From a checkpoint of a small image classifier: widths [48, 96, 192, 384], 25.2 epochs.
Rows from expert 2 of block 5, named by matrix and row number. Rows with one number belong to one neuron. Each number is 500 + 25 x the weight over its row's rms, rounded and kept within 0 to 999. All counts start at 0. Numbers have three digits each.
# gate: expert gate (model.blocks.5.mlp.gate, 4x192x192), inputs 0-95
# up: expert up (model.blocks.5.mlp.up, 4x192x192), inputs 0-95
# down: expert down (model.blocks.5.mlp.down, 4x192x192, transposed), outputs 0-95
gate.30:507481492518497542495499482529486488513507500484488521533513507481505490478453531459502510486495484507534506475524537528521478512517520496488521503542524509505505494459459463484487471472506537498528483506508511498548510496517488450516485488511512493467518505527513479531509539482487534546
up.30:491532535535517498506505478499532523504488506483519513477515486529523486536526490464511491506502520522523494496484524480442473537497525528524521522508494471498495465488494514465538486484533547499480505479471445520499461478477543481477495514501492497550495502480501523509504466450527499537
down.30:484506508509485449522538497479482490539490536511465546491515488520504500538446546503502458529495525493503493483478527495451500493529492455526499523521524491496484480490508509481450535484482480565487488537473473522518472471454529517481498522510497479498472503549529531521524525449532510538
gate.31:504471523491557515525475533469525503473463486507501506504539526467506509470497500469574523492472465484537475489528521509530465493478567491437502512506524536524475524474527498482511452494507475464516492517482510492538486468492518485506551506504482510487490475473483514502497500533493533505
up.31:461477474497491482528507529484474482538529470512499493474534523535493534526509498478505505522471478502465505512509485494492531503488480470513466552449470540511495491509525496489481455479547476505495564465523500478526460529451556514475462555466496523507460527517476503524455532518506505488
down.31:495473490515468500533524496469517498523518503472475476511471502466510466521479529505496509479520492479485501500543521517514521476489477512494488480505476503493507475491470547519442548502510535505505508506457522549522482528488469481495501521431506506471518509494505487510523536500492494534
gate.32:503519493531527491521491469474549458506459493495483524498490492493526470495487535494517497483480501463535491447517444500510472491516544536508502500515530522522527510475506537487495513453479479520535467467488528512540504420479491485476513480499452514472497467431484507530512506471490534531
up.32:486443512516532515467479531495463520492536494498512481491519516532482522476517478479531512483430498506521503507514489511503507512492516494508493541467457493518512557512539471494535409457526497474520531483520495491527455488469555500475488526541455506532472463471482513458485532556510531471
down.32:513469503483505487492493486495518480504506484453549465498534545512451496490543468473466492516475492448503503495486504493524480511524479525501517520505478484506486464502472533486507448498462437476527588498485488494472513529477539495467499547466487481507474500469486481548489469514518508488
gate.33:468493460485494472510539499465490466538459464496554498483494511469473534533505511505529488500525442499497503540515464477529483530467511475514439542514530488531481487517503497523487479513504516470494504533478557502500482501490519514503513518497500484520480501471482479478413504492531484479
up.33:512516476463456475513541511489501492494492503523509467496479463499484506498529488554509487480509489541455528507439472476496533488500464529493492482503488498472486497467487471502488496533519482502497507523520507515453520542518481534530445482472555487515491530521555488475458505480513460447
down.33:541481479496526505521483481482493501504491530457453514552564477484498477470524524506496535523494516481522511495460572477498480496546490508502516471546475497440496466493487516487482510548476464510514528523473505496518490510488493492497482499453497514483456487491469548540510484506504509532
gate.34:547485468466505530443485535519494524484500505466494471488497517490495548473503452520504501462518496513502498501494545503521487523522503500476498482486511491480465554548515477499525502511530530501489485529482467505485503527508487522553512473529506427541491485530512515457478499522509474503
up.34:516485519520520508501461488512521508467499509498458522505504484528532466495562501465487549535452496507488522481503474547509510475533481519495530474502454494478508453505510523492511481489490458514515525462529491467538518483502512495480484488481472508494503453482486503535530474505466510495
down.34:485538510514500475528536482524521521487514506476488523503531501477498509489482513506473510515481495505511492478457503493473490493474482494475511499478563473512499545490543463456502496459525456559458503532506466502472484519484503513513516499512487530510439517540516564498507505435467516532
gate.35:508513540471504474507524510530495556463504484487521441504516496478488508498533442516509537505502489545505528562454514504506485475484507496455522475491516454472455502497528499506519501526537486502467487527534490525474516514498482520529522485497521524524474531522504523518498465471487472494
up.35:511487527494495519447509512531487583498505490495555491516478487516439523449507452480463516501515497507469523497506471549526524490520469495474526494465514439497504524502510457524539471487560500507500517492555465487489515527513511510554470491520504446542520501540535473501437498471514500507
down.35:470483498501517523497468495520478520463501490502514528492498528514514487479468473497503518471499513545517465495520549552525487493532506492514506516474548496498502520495503497490497502438511507505497462473505469468477479458470508496496537522493490500498507501525501548494508558460478498523
gate.36:488517487474538534492548532488500474503500497504495490481497532506485540462489482494518515515500479541476467500501470518517525505479514463473473524474468544508539563511524482452480481510532468463503503489497518489517496532455511532527505508477532489508494494514458525498488514535547509492
up.36:527509505491504518492425498477536532505477485508492526509470506488473467488457482506475487510494504474507511461462508505489501503480519495479496498498461500485491506445536514519501499513530513497516508500503505566487525510518473541513521496507506500506527494533527526488505500490468509514
down.36:506531500483481513546482530523518515520485504480502479498524486514508494510507515475519511522502468507537488491507453459444506535529539488504529532493534524528541511442512474462497485452512493443541508490458476492500471488492497430478474501490518456514487528516432511508470493502453530513
gate.37:518503531516490483497462462526518507513468506482478514482522490510547488544458527521511472505503513485536513476516528489455494497498532539552510486516533472476499461525517520493478535500482492555478508510501469512482483462481507507482499493484471517501498518497534509477458491468482487532
up.37:531465521532535514514465491539513506452528523502500529511501505519522474478484500499495537527462513523498489454523499541487509469533499511504519462518456516467522479525498540502503490508480496506543470488538476482526523464520493489478463478517480524445507469486501500536554473513484507507
down.37:457549497494453485525551482506485504498551516507506495495493474521496490516507482513489478474535490518461515512456505477469546499502504472493476521489539491511487522456531484484494505504537504526463489561490513489489497538492513488519445512525533482549476536549509525502471533458513471494
gate.38:500490442496527507477472537544487517477561495527492477505454489494495539482483512492482534502488495538488484510541466504552518503507474494477498507476476480537516540488528452536535479463479477489500495472569516509521545503536493505499466479520512494477545527500521459492502479523473512467
up.38:516498524523554508515489503490475505485511505512497526520484486474507471481477512437529507483495513508518488472525524535548481488494518506477531497546505503518508513452500495515513472472501484483501448476500549513544498502509490443479513484506498552483516527497501475530534508475456549501
down.38:537466510508530517501444492504557500464509493495516447549453531501489502466509486457498563501456527468507484507537514541538493511481510504475489473476483541456538482525473553483506495502471519494516495478511474528503520484512481529513472469472485512494493510430497466522527489520512533516
gate.39:537505465496504487479516483496539519511491512488466499535459468432492484500510525488486482508517522498493540481514490536508497486510487523475546446497560467481540550490535482517520535504509500533509497517518511507491548488509449523527491457490537485485529506527519444489475517446476479510
up.39:505507491483472508475551537479472484519529502484482464505483501494489510489506476520515495434508487512472544512477551487488533513516479493508501495489483478475479534542517478494525518517526518497490514534462492502468504546503482486508495492545513462550482467534509490443517537493505489498
down.39:499475520500491467513475472529509491504453509499574506490518529518471515492534472484484483532521459487492492484476437474488521496535504527520485540478492530487449446493479539493495463464472486487531529493520502446501507475526516481464477540487499527498526510525457499547488467518506499451
gate.40:488436532483540522514505516500498507482492503526499515488518516524527494496487513456528544497454487515510473496521531528519458477471539494504508531499490533509505523522525481459473458461519493508507477476494485507538462480472518502502518523494466507502505473481485546497512502486519554518
up.40:529485509499541476487485490462523492489490521503453513512471471517527469497498504507488483488460533495548503464500518511500455477489533528511534490525462477483526529491469545514472498477501553518520482492477504545508500494481513517484541481492464492474530434502531515468557487507509504516
down.40:500501520500507517483470494489516532495485492498502540465507500520510523487534522464523488487466476502514529493478512472502490505526487480538506525525514515521508453499511470478521477484491445487497520497520456453454451498490553502489512531521466501523479474487486543460471485484530510506
gate.41:511505501510555514521499530493513535472519495545505494507522524491526495484492497462518581479484506548492482498514522542542508467508508495496505491492498536514537517469526496437508458474500457506516462454515533492537499477511500466474498505510485552449473495484430518531525519507495531493
up.41:478464515545513503523502504481498478521512479523519521495517507526483489502496549434530472528474490457503445487537491515486502518513511462515479546511509523539513489490481497508489449453534516494526518471474489488526454486476541507487488548478492515490491518487492498535516500529528544478
down.41:462486520497478476547518503482526488545465505497524511515492489463493492535509553501504462512524479469475519533515469498502504490537474504510465528546496489525526454473468526536460542516464478475502526509519502473486517509512502455450500506484484494455556515475462446525484467475488493491
gate.42:507516515506543501503521499506523492482501510485493518492494456476463481498475531466512519504522491532504511489525487489517498473509518509504505467508505459511516527447532505532492499475432483508482497500534501485536502464512501496508475484488508524480487502503528463492492485424476506522
up.42:479479502497525525499532533497476527493570488537483474495472513494463512476503500452482519486506463531459509523535472502572520492502495475457500501507494456556521503462532472523523478474461480485513506458534528498518517507526508462500494504521520524478472512497483490505512473495487522462
down.42:543484494482539542506458478472567479451503501495499490507474490507539487466517487491487553494481508497498482488551502526506519510496527518508505468469477565468554513532491531462498493500474476461512524450513487505514525473487503504521468480459489503502494497421444491503521455536500487500
gate.43:487479480521570529521509519489516490504504490513533511489492519493479481493508522435503503477496502496543461491565484516496483508486533502477489522496512498552531523492509501486522470418521504511500501470507514485559491482506519487530518514483507515490522543489469470528509496491510569490
up.43:502487520504477454510495481477505498533457515487479493471543538508549503533463489496546512532472479507487495496491534460459506497522513480524504519509480575517464486489460505473433483505493492493496503502446500499511462473456504485437496544500474537479475448499480540481509527511522490541
down.43:457503497480504501496538493499474481544470493505521524516513483493457487488526521499474464452505472500489475503453470517495461486477459504489498530513558474523493502463537468517508510454530461533490495547496512443484473486494529506503533565499501504513535506532517501521444522473528501511
gate.44:504480542477497518499506557467506517511483493512496484502487530515489529453522483490501503514455478479493500503482528460516476490457510499487476521492491493497489489470497521517471509503544499485500492528448522483521489518476508503507522511501469532475505488518516547527533518558489534496
up.44:488478491553501524507479498503483514510508502536444521497494495552536521508487512477498478493479524475507466453507495528522525507510477522518498526536475506550519541538493563504500514462490503544543519473506478494524491474509536504470470539505476472525505484493505524495491508504547552480
down.44:562468523522510507458523514483536495508455517504474507525494473500514497499467537484502481488499503461529542482499518458525474495513475485503492453531460521479487495484485500515464495504449490524533529520468474521456520497485473511468482510538501521483512498458537491470525496477461467510
gate.45:488508529495500469485498517486513525526478482477496503487517512508502496501501480509509483513478496485507506530465493491490504510468524502491483528476551501507518497469524454482442480502543482502476570516492527512492469503447505547488496501480530533562464521511480540491430488497513508524
up.45:496516497477497504498498530494485532498543484495498469467485505484443495475502426497479504510499484554477517502496444497495516495478496482469505502485463488497472493481499444515485471506497526473467524490532516504510519557552493515548521494545558496478489465548497518501519500529503498492
down.45:480569493503450517498523479552493509474477497513503499505493477504493523494491487521513484449539489542505509506465509501479556502493502494490469497518548476491513514509496461486517535508535494521481461546520519475520529482509489490532485508535524475524497491537506524504460559422494476493
gate.46:505475502492518481541522546519501519473500476534515494508501498453441514474488495472518505491541465516492467524518477526522516485526485482444479480539515468518478481490499484498496494499466448482512500540512512464518522503544482470531512506524545543478490537530498453572512456473501499471
up.46:478522452501465481472486484506496488530533474509480490497530479514523519518505488530489486522472516487490489518506498480465515493502489506526480522438495508497507544548532479494523507513553533543492525493522489524478492526473528578489477518499488480501501493508507527452505529548523493483
down.46:489495501488474451504556518496477496545493526498504554508504464529466479522479548499481462506545513482479504488458515464450497496493494509506498530548500482501483469496505497551467480466478501523491506549490481495485480520487504508478513539511500524523499512552524497495510522456513478484
gate.47:525516460498509472512492464541511520495475506494509514522476484458516496518427537509486503479522516490535472479549521518502475472506520528482500476541527517505495491521482523520484545510447534531483434505515508521483516461502456488512514465531485506460536545502492459512529488455489481513
up.47:489468530514567512517466503470502529487476487497474506485507516516514509481513514467535549562459492502500518498522485509534483478497520492489513509483484509522505482473490493500473483487495480480510503458500523493550493472510501519475509502465483534485492440473480535543497484505485535489
down.47:477545505491536521503497484520524513501512504500451547505475452526532474492505531494455487484470540519516511465511510535472513467487524523525511518475509500504556573492558490498511509467541498534491481464558495525487500478484518493516501457496494520509485494519501545491516532468515551518
gate.48:487526518476553494477523520484477464489484485516523430527485521491515528470541471517507526494516511500529459531513485512501453503470520509490477530471526522507546545486515500506498509517493496501469485483523516512495508497453507510538541498473530524498526540499469485508512477545503484477
up.48:501526494447491496527539514465528433480496489495540476491483485482516530479471475487519489473538518498510453556512477506473487536497501507476472504474489524529498530498498487467518467497499468478491439507495511515482506511486506479508485503506534503514507511513480484528502494494499491492
down.48:500469488490484516470501502510505530482516501508495501493523544491480498526543522521497513506516472509445520535472523478514552470545478440488501495530516441484507459508515515500541489512498514523471508548496473491540482504507498499536458493476484504514465467528533463488524556468514527548
gate.49:509483486510496518496513496500481509554556502452483492519499503512478514557498485488537504501528477559503542510549538505531486535505496493511506531499514441513508519493484468537499473509538530469493538488487506520503508518497501456459495520482497495510475482518506478476481561492501500532
up.49:500488523495482482467502518479472527517528492440483481499516509526473506493519445528500509528503471561454555504490514474519530517508476492502506488423462464492499507513502488506510465518525519501469549482476490532479496519494521499492476519454490509534457446520491501477467536499500443509
down.49:495513517507525507463460481546504518527495481465548502505532467512467450524579474500482495484518499501521540497509438477496513504473523530533491507498516436503496512476508463549516476490507510471495510476489532474472496502541515446519495518514500515494540503515487437487470467495479518470
gate.50:529503529502507467482486479567526555474487498473478515501496498495536490508523478526482539534483531521504509484491508510485485442473513532516526452496488493449501456512507515520518532526462490561469489504548450524490506473485496514517522476499505518475517513514510531501509422470475493534
up.50:495462536528502519474444465508490494512481507508505523483530505530525495544506501478523515519466494512555514490536520484494457504493537491548498528516475514513498472541403505499509482479466533471506515448456469504531470474472525483471535523509450501508503457464486511457494479500512546494
down.50:474520515518505501540540503509516526467548519511466517515469477504505508510504526488513486486517498519466532489495497490474532467523492502509506526479491570525515542441531468502487471461483466523519503490498546507493479510511471456440470502550512531488497514514466553495516531490431498502
gate.51:504409515508532563476481540481487498495488499484499500510524524525497521475488497456508498481484493487496497468503546533543492499524481463458500516522455508511489504491467480485518468483556529472550493468499496501536495510497519481506488499499471479489503485471515491511515523542505513499
up.51:478443546501508498502487501479504505492472486516493513475549541537502514508491524475572501506494470489511507495507508493507494506499520467504496536527515524533479513459501473482497462468507481479525502512469520500536476478476524462462513527566451533486503487474483531503520509509470528462
down.51:489468546481501462497527468510477495531456495510549503482521514512497507533495508514506500513493502487490490512482512472487521498518473486511482530530505500526481443535459534538475493506464506482499488508517459476484503516470564525482496525493514496494476537499496479524515455480549504470
gate.52:459487522510546455515510500456541508506476465526507501490505499451487490499468517470531506513500471493511491503514465498526487519497525464471461530491525529534484489441491505496464493463459481454501484475485514496546496475504489483477519521522498571471505519477471484520501481486471549512
up.52:514521484503536472509496468509499537497521483493491497510499484457512517501523498510496548488520500531503530519516467492557494487485512516496489461512528511516501488495470523516493520508431456479471469500533514497511551496517459464503505463477503538491512526484483472502508496464476512532
down.52:481542473508514537519491506500528486464498528539468504513437455479568485466470508514479510480494524526502505497545516545492511496511538525514480475482500541502582532519505492462527537483521489485518466463512491504512533468472461490528505451488515508487523491476474512506508508527495512526
gate.53:543492509483490498502487493478526543504488514499482483535463495431476494479495529523497513505526534459502548486464507485530490469482507513472501456518526479472484494503517516536509546534495515542500466521507500502478563524517458539554528444478509482491531512497530446467506488469496487516
up.53:498472513539552493526497439546534518504520488522519526507514505508530476533514490480485518523469499511532472475557462516510460490505505508533516525504484502553533511484483480500524489480455490503499500444535482494535475472493516494486523503516484518461522514474485503543487473486473527490
down.53:522523492526502519493532502462516498498496515499426515530498475491529484519482523501490491493534527513517529490502553464516469496516505490489525478518460478489514504495510481529508544544482502528467499540485501543512493520506452512527498460549491503513473478513542499447520529448498453539
gate.54:471496483487480523511533517469475465505468487515501475476538510484494505502497507493528491473526484514504506510477516465543496533487499466520457519460482534509453514467497480450484499494537481457510484529455548486487492527498498487524508499512522512531472488518483558463451538529493482524
up.54:505501457511512553486484543477491442479477503548480489479506507499531491431499510499500492465487498472481488484500532507519515470532510507484486484484490570497496520494544476458506517499523455505509476520483530501512502526524483494521476489528521485498503501515501546456446530553445494474
down.54:513484499479504518493492478538508529471519516531508504526508494505503514522462508484558527462512479493505528510529506512549516527519471532478504515550448526515525473505460529498504529500470523484536445485522517481472479493570484489507511483509513501508535508489515479499546473530460527525
gate.55:464503537493503471453509493492473488522534499466475502499495498524477483492524486496482512508481500535487510487493472491549508487458515505532498540466495470533522534479506464543491472473532478491506565448506520538520483515452521497490512523487498537516488485519505529466438529513492538542
up.55:510488444464524527532466526501546513469466469549531480469507528465520544517490524496528510473513469470516496524523489512506484522511489461481449491511507528492479460534510530480492497505477490486524443515497486444495497499534485527519521489536494465481508513458487465487514466504516497472
down.55:502496472514509478578496482460539481493488484535479540501504491506533500473447549485509476514489511445534445497498518502461489505505545527460504520517531516499517495457534527445432508478517483528483454536463505499499502469483500489484529534479481475490509514489506522543533503492504504528
gate.56:508507533490526478472466505555498564468456496474527498520504497496494474482532426519477526509482514515522489510476486511501471467456504526495530491496534471494515500487530514508537485516519469528465524486546460529497506490500507521532547473466519515513502519532532510519487438475488495530
up.56:565482473489521513482464486517521567452486499446516470545507496460461504449510435513482519534518486526508522504486495501527467494489506506461509468489550464460468483510519470489531493547511512496501494521533497514473538510546463526499505450505523471511482487510534498510493480488502495510
down.56:470508504498515502481473485546477477503507483520513506482501499495512507525505537490473499486486513518511460498515521548501478512523503507506512539493541442551541518526481504508531523466524500522472507499524459475476490449485518472537516498493487498518523491510520495517479503458547531513
gate.57:498467465508517506511466493518560479482461494511522529458491488436533504527513529522484517518485526484561470479551507502503489524498500508498521483503523511478531473543508532495494530494450506512459488504493478494506512462514501535521513483505485492487531501503452496477497456467514485550
up.57:509490507524528481536503476497545454473516502523494517515488491501517495499505541497522495516454501452520487494530516518501504485518533507493527510537526534529520502504518526505469493501469443527523477491524486469542515449489508520478490521511482559474496528430484501544552470463494528501
down.57:464558468457516537518467514534525519518528499474469522489498514530525488505484482530491500506502473497441522497499498475516542491519550475511485487504538541511514543472540476523500504479517519499484498546506528470539513496510500462493490493556500533488527524540470525472518522492432526485
gate.58:550504500503509497512481480503569473443475505498500526541500483463524495466485501511487504501500494483528491485495542500518445460506521499465495461537542516479485505491471519497482512493461457485535426509490501513501537476522459499483525472524471508439528496441508485518533468493454512511
up.58:509531466510490514495507501495505503539482528482483534522526463527519454491545509528456459485506515517465532468438486500476527503519509517500535491483480528456519481441510479492500518515532445515507524516471512519489511487501479497527461489455517482530488521514501543547465542505486457554
down.58:481475498503492495497524491495426496511515462526505446502514538468497525507521512531494506535500444503515458518512524515523494492478490478467481500542521484499477461518466487513448512524543543523470474513495515491512475533456493533503532486484508492453507509519527458542513521495527506496
gate.59:459498477489508525521507521470472480506529479533481478486511505490519506496486522481574531523497456514491494517509508497530510489517502442491468520500485558533519515475495479477485449485488501486500510469483524453531475506477511473463516527511484510461493467483450490519510525558492528478
up.59:513523478451469514491519512488484524505501491463504463502513514479483529496525462553478497468520483528486566536458504455509512521495494477497500462511504468460461498526501488496506523534506503478471518551499495495439525540523479501532501468518514465548496481527509509463481511501497439518
down.59:531470502507515533471457521503471534478516476505462491492510520493478509477506480492498538541467500511525485484492556492502490515507500475477528470459458485468496499560524498504527487518517533546484524503506466520466500502511513559545486486495473496527441441522554513463523483514506479505
gate.60:492484502512587502483487514463516504488493508528484506479485491478544481525530506472523542499475498535564492470531506496508460498475563511500515492506513503491546496528511524480526512476481525494470465462466481503527515458496498500507560520508487492507528511456500507483508445504484533486
up.60:524456483492493507525515479482504512512519499496494508512492499458501519515448534522482496493526499480514494478543527506528499494504494504469505482584527477522510456508462510521474537465468518499507468530494532457511529475515475495496528481558489503440538514489508494520524517461494497528
down.60:474566519504493487492513506524534487519485545511446565505502453549503485534462525482491476489519518527503506485494521489461491496531508522542526516558517500515478496433505462499498532467490507519507471517522474486459477492501515474490489498553485520483517502528513526469538497479480495502
gate.61:474508477548480506480518483519529529502501485509509524456489490485484470517504512495474491537510491493483482488502441511501513487512481488490514490475523466531496511516549441506509483494536495540494529513518494451523482487516474533512477515524514472495545508501487466513452496458507497466
up.61:530455554487508471472475512518455534522520455482514447507502527517474544499531455522517518515475501496534523525475523473496458502481543517520504508511498500478479501536449546512516472517479522507487508492502459528495502507471523495515531498471453507538477476478476504504500470541551490504
down.61:535494449473484485517512509485537486482440513478480499511488494472486492461478501509482506474478502480515489496512482528512437482480537517491528492523540513506511533481537513499480498457492446503495478509525473497502500494475475519488551491532469464461498518505479531516500515500476497545
gate.62:463488494492484499501495523526506471484450498519524496435507516504492507487485516525514491480488498473490474535480476463467518506497494470543433515493472553482467503514513515482516516509472461507514474532505503466475478538505503520513491522518508488520521512515493515467453485560495453495
up.62:537432500461480504499491568479487518489490500529478471496503525515508509495505489516527535494492495503487516522470518491493521507505491512490471483486430519451463445525486543457498491519476478489513522495467480512487516489504505519500474508476497510537481472480528530498481467531509474493
down.62:486476459454523492539548533456511510510495459534470490470495528441529520520464558513515528483485483476529511512510499463534486476477510507519523495522524515501521456526514548500503517464454483483449477518509513455497504483502514512508520493490517516497513491462492461471503488479529529533
gate.63:502510503472502483493503481518522544532499487482549466504534527506502505531511503503509505451504495468511509535507519480499485534476525490513491502542544473483499466507490531530482490513477483500489532520490464494486497504446515464511521509477492512506489563491495476520478485472512494519
up.63:572504506468498484485515494513521525503477527476500492542481481480496494504500478536489515487508528490544512485471536503497468474447504541470537451504535479440516464533497508522497521532515506522471462507486450523472559494475484538506525448467487511507517548489536500485509473467495483518
down.63:533484485478497522477476518494526540492462518492500515502488509490531479516527496513531520507499478443516566491497503464509491502510529499509528474554480537466488448531480487506528487527430470472522531490491444498494499494521489524479505480529484474494499487433469496457513457525490507518
gate.64:507508482452517488483517520480484507479488503493512457500473507466472540479478443527480534487492493532510498516486475521522481487456503500485501485456508475508491558518548490509518509512505511523467511529542489506476536538497492544549522481515525458528510491525511505455461492516546486508
up.64:506470486496519538525482515535468507467536480534477481515497506502524507498524518498505546493496485500488504521507486537544524466550477490479514487512462515505522485489504521514511500488468464485534498460539512435511520485529499468492482495498485534457499478473475495531543497518457509451
down.64:497529483519504447508541491485523525496512484523465529505510505495484476482472483495526497541487495478502482484497487477510467469454502502504508494451523493469492487472535478502480478505511493544434486505505491578520466502457483562484543514500501494486463553504506541481519514474459518540
gate.65:501516515505480442464511502544502507492491504474504506495504498493470501470501460527474487498471513476505454512498474497501505481467498502530492499491531555495496501514544487520515505517505455551457517511547471477486510532475516562520500481522507507469497543511494517467476480521483497500
up.65:526490476473493484492520527491501538473528508493470486511509515473495474453530468509464530474483503513486527520492495507512510442464486506483503448475489530466487505520569491504494505529501443532496515507563499504474529527505486536512468468460518520504465520496531516485478495514490483498
down.65:475503488493501532480495481508484487528502502526488516450524505477505492546488532521492486492521504475520512503473508477504503506519496502522494549558547439536526461526481536544500542521509529479471513518515485467500478480511532482526508522490500473547518473501533461497469496444527551498
gate.66:522474517502495494493488482517483522503457531494518512509567500548487503523492500495522498474495507453521508497472543481477490528498503510492522502536538471471470437534471537465516487503525523518524512541477441507503480492477511488521493525477468499529470559495504505510479490456528486499
up.66:517520463496510516463535529503516529510510509484507474536435494489486502462530473515473508453527503505485542514501493528521485515480508495462500470490508453501528522479513480534520500508530501460496527496499520516499553525528473473523503469497538443528527527501518454487453517485502506525
down.66:518488479501496481502516510441532487532461514446480506473535506508528487513505510474507484532482485480541518489507509448467438515502533508544514504515509521485496499497476491477430495503504501487477546513446470539493449491454502508492526536492474489507476490474477530494496510499500502564
gate.67:480525467521550490518508493497507510493533484536513484506452481477484511491493520476488520505510494504492471501556452532550501493494483478468480513485494496534536519465509498529504479474470497469486488447545552516530501495516491498511503502494517534462520538490494443512503463507471543475
up.67:469496474487438528479523517481472490513490476513512475481540547529487525510519497517516465499510471498483483536483503468474549532524490460518468497470512532508466499520479463455487476516544507484506550509454497474486458532472528504502483558520478472532478488489459523497435542545500492497
down.67:480496505487482476502557479473449493541482475519548502461547516485448524513527510494527476504517471499492477524461450474492497505492504474507489542538507481543446484474505491498512503500538493484487516540483524452506480543499534511497507580492507489491498514543509460517452512477518494453
gate.68:501487526546490505504459450556486512501494524508515531471513488540509480519506506484467505502485520495474502477496471510489528497545480501551531505502483523503514465532501530512526521489467492541516527456536491478517493490519524484501458502499455494488504479505489478526485482499484535508
up.68:505484479466533504490492517439554501474439453471505479467497523457510513479480482498544540492483475494553501505483514474520459510507545480434499495477513512486467509497494477470476494515498500494506478510455488521502497500497463505512534509505510502504479475478485544466500502502481504523
down.68:480495520525538501479490494479520510500477524527501520498466478504525516494435536496530494490496535497542483471548534556513460472493500482501505514509475526513497495477478485494481534473492510482528447449504515507472505481492505502457577499536500498458522507466494522491556511545488518520
gate.69:514503511520517542477538472521506533516526511449510526495545517550466478479538483479488505454497515523481513465495505540492515522496491501451530510449506490492496502471503433493512448477570506483488565488509496500535510522517511454536499501478496478531473519509511499520456504479531502519
up.69:564491508512500515493508493525540551495504496466523516520542487507470482485508482474491508449530519546517522466471477557508506503529489505464564472497513447502473518523465457476521459506527517478507522513510469471532523507517492472509511474508498447533464483497510502526509495459542478523
down.69:529496488482475460503508509503539494523517477472492524527493468513480537546476486500468490514481497503518469488536470493484519495480502490493514509467504463531515486551509551531523499500487507523486511498509480540517481458475534531498482515484495480498514510479543501511503476475504499505
gate.70:513518482457499511496520532463497484489480505504519467504494497456479532453501485523506481490525514484497527549484512460508536507482478492473481499503498512473456532519544501511503508507561511503503487549516492504470511532508475535548471503481524459556504517523521510454485532502531473517
up.70:558512512494507479501504530468515504483510516489493477505476485445498474453492528512484517507498505465504530486468500505518503480483505513462515456490496504470508544528534526512514505510506497510519456519506507501506549485492451528565488465482500496517502484497561482480532513494505488525
down.70:483497492515489514512469484536505505508508491491546501496518512520495509495508497465489494510494512487479463498517469557504566479506487511516489557477502507497499488498498531510508457450497482485528518454550506444486483466486548495477489535501482502494534516500456498547491470544519480471
gate.71:504480505518477480515485473525525473531440519473502536493512501486543492539465509538515472508502523456536507481513538491463482506504510504555500487510522506462485471522491503503487537509506513536495490500480455520497496467468487496517513484501468483523513510485537527446482518487481498540
up.71:530502525520492519544467498493498499479522505507494542495495491480506473460498506486488502541505514487484511469499514543504487445546469515488527462495450530477485467495475505478501506498460510489588458491496517498508525505523491496497473463533531516445517456540513490501583499518477497496
down.71:419532495480474472499538479521466499492538508510501501489506502512484483525491499521468476484509511512472466526483512496483546509493475488478479523488542488518505528487514486500504517530513517540440463534503493491449483531458503509512476510506511507514494528528513488504506510457511477465
gate.72:464502470512518520526525527465506485502531494544480501461512534502539519516465516488554540531487449531478497512521507497504518503517489453499460541482476570518486523488512466482464454492484467489522480479495522458528473494495517492466476540528494529467489479491420518523513524535497524486
up.72:497452502549542502512496495500501487491492486524489535519495476494504473483480534446511504512468517465528442472538508555525478480509518500487496532505481528539542496488500515513484496455509492526541487455504503480557481463480522494480497512469473532441515512467498489538508491499499555512
down.72:479560507503466459545544502474523457525497519480521514515502486489500487552517525500504477468549502493491527519508446491485496494504497514514492513516566502514498494456482494480465493497483486457481490507482546494508514497473474454466514503500532495501533554486439469537487516480498502500
gate.73:440480493491516489510453510539502491493521457517504490485509517482490500490496494482509504546477517474505438536525451535508519460489486473513469528524533509516535485497501538529476487471456483511507481482546474459512511478480528514498503518523498527455553510507492484535541462502495523487
up.73:487508540522482474489469492588470538463488493483517507509488488493465467472509475512458501517478534499485504498470483500467514467496482520502505499503504449489483491506502513525519500501493451546503502531573451494503507535502528512523494496501527517510522518549551509507523463469509487482
down.73:549472497451507479507444516502496496469482516446488473510512513501485503487554475532476522512502467477491500512459468456528509487486479513512495473513520519470462505531502504530476488517476478492502537540525497503507547523480472503501487471503517494501488495473494518502486482534446487497
gate.74:529465523497489477507510511500471502476430511555534508523513511501449501459480483519485484509516476461499430484461511494488519482497493477477499472512488528466451468524500540480486522499495489530503466540501488477502521508481493541520487507505504540508494517513527495487501459511532493464
up.74:514517535536484509496488489515489475490445523493526578525527472506462455479499498480477469502477519457506496435497482490486495501519503508488542504497514496466485483510469501465490505485533492514523504517480488509539491468515488478485489523479505485495489471510486537523476498490496514524
down.74:548456450450527513475482511539455497462487489520490487496500530459492518488548485486501524454511474482530493549467508494522487463512468511458512462504472481484473509532509498508532519524517489509527462546530503470495528485552481506525479459497522484487525478478569478488472473507506500496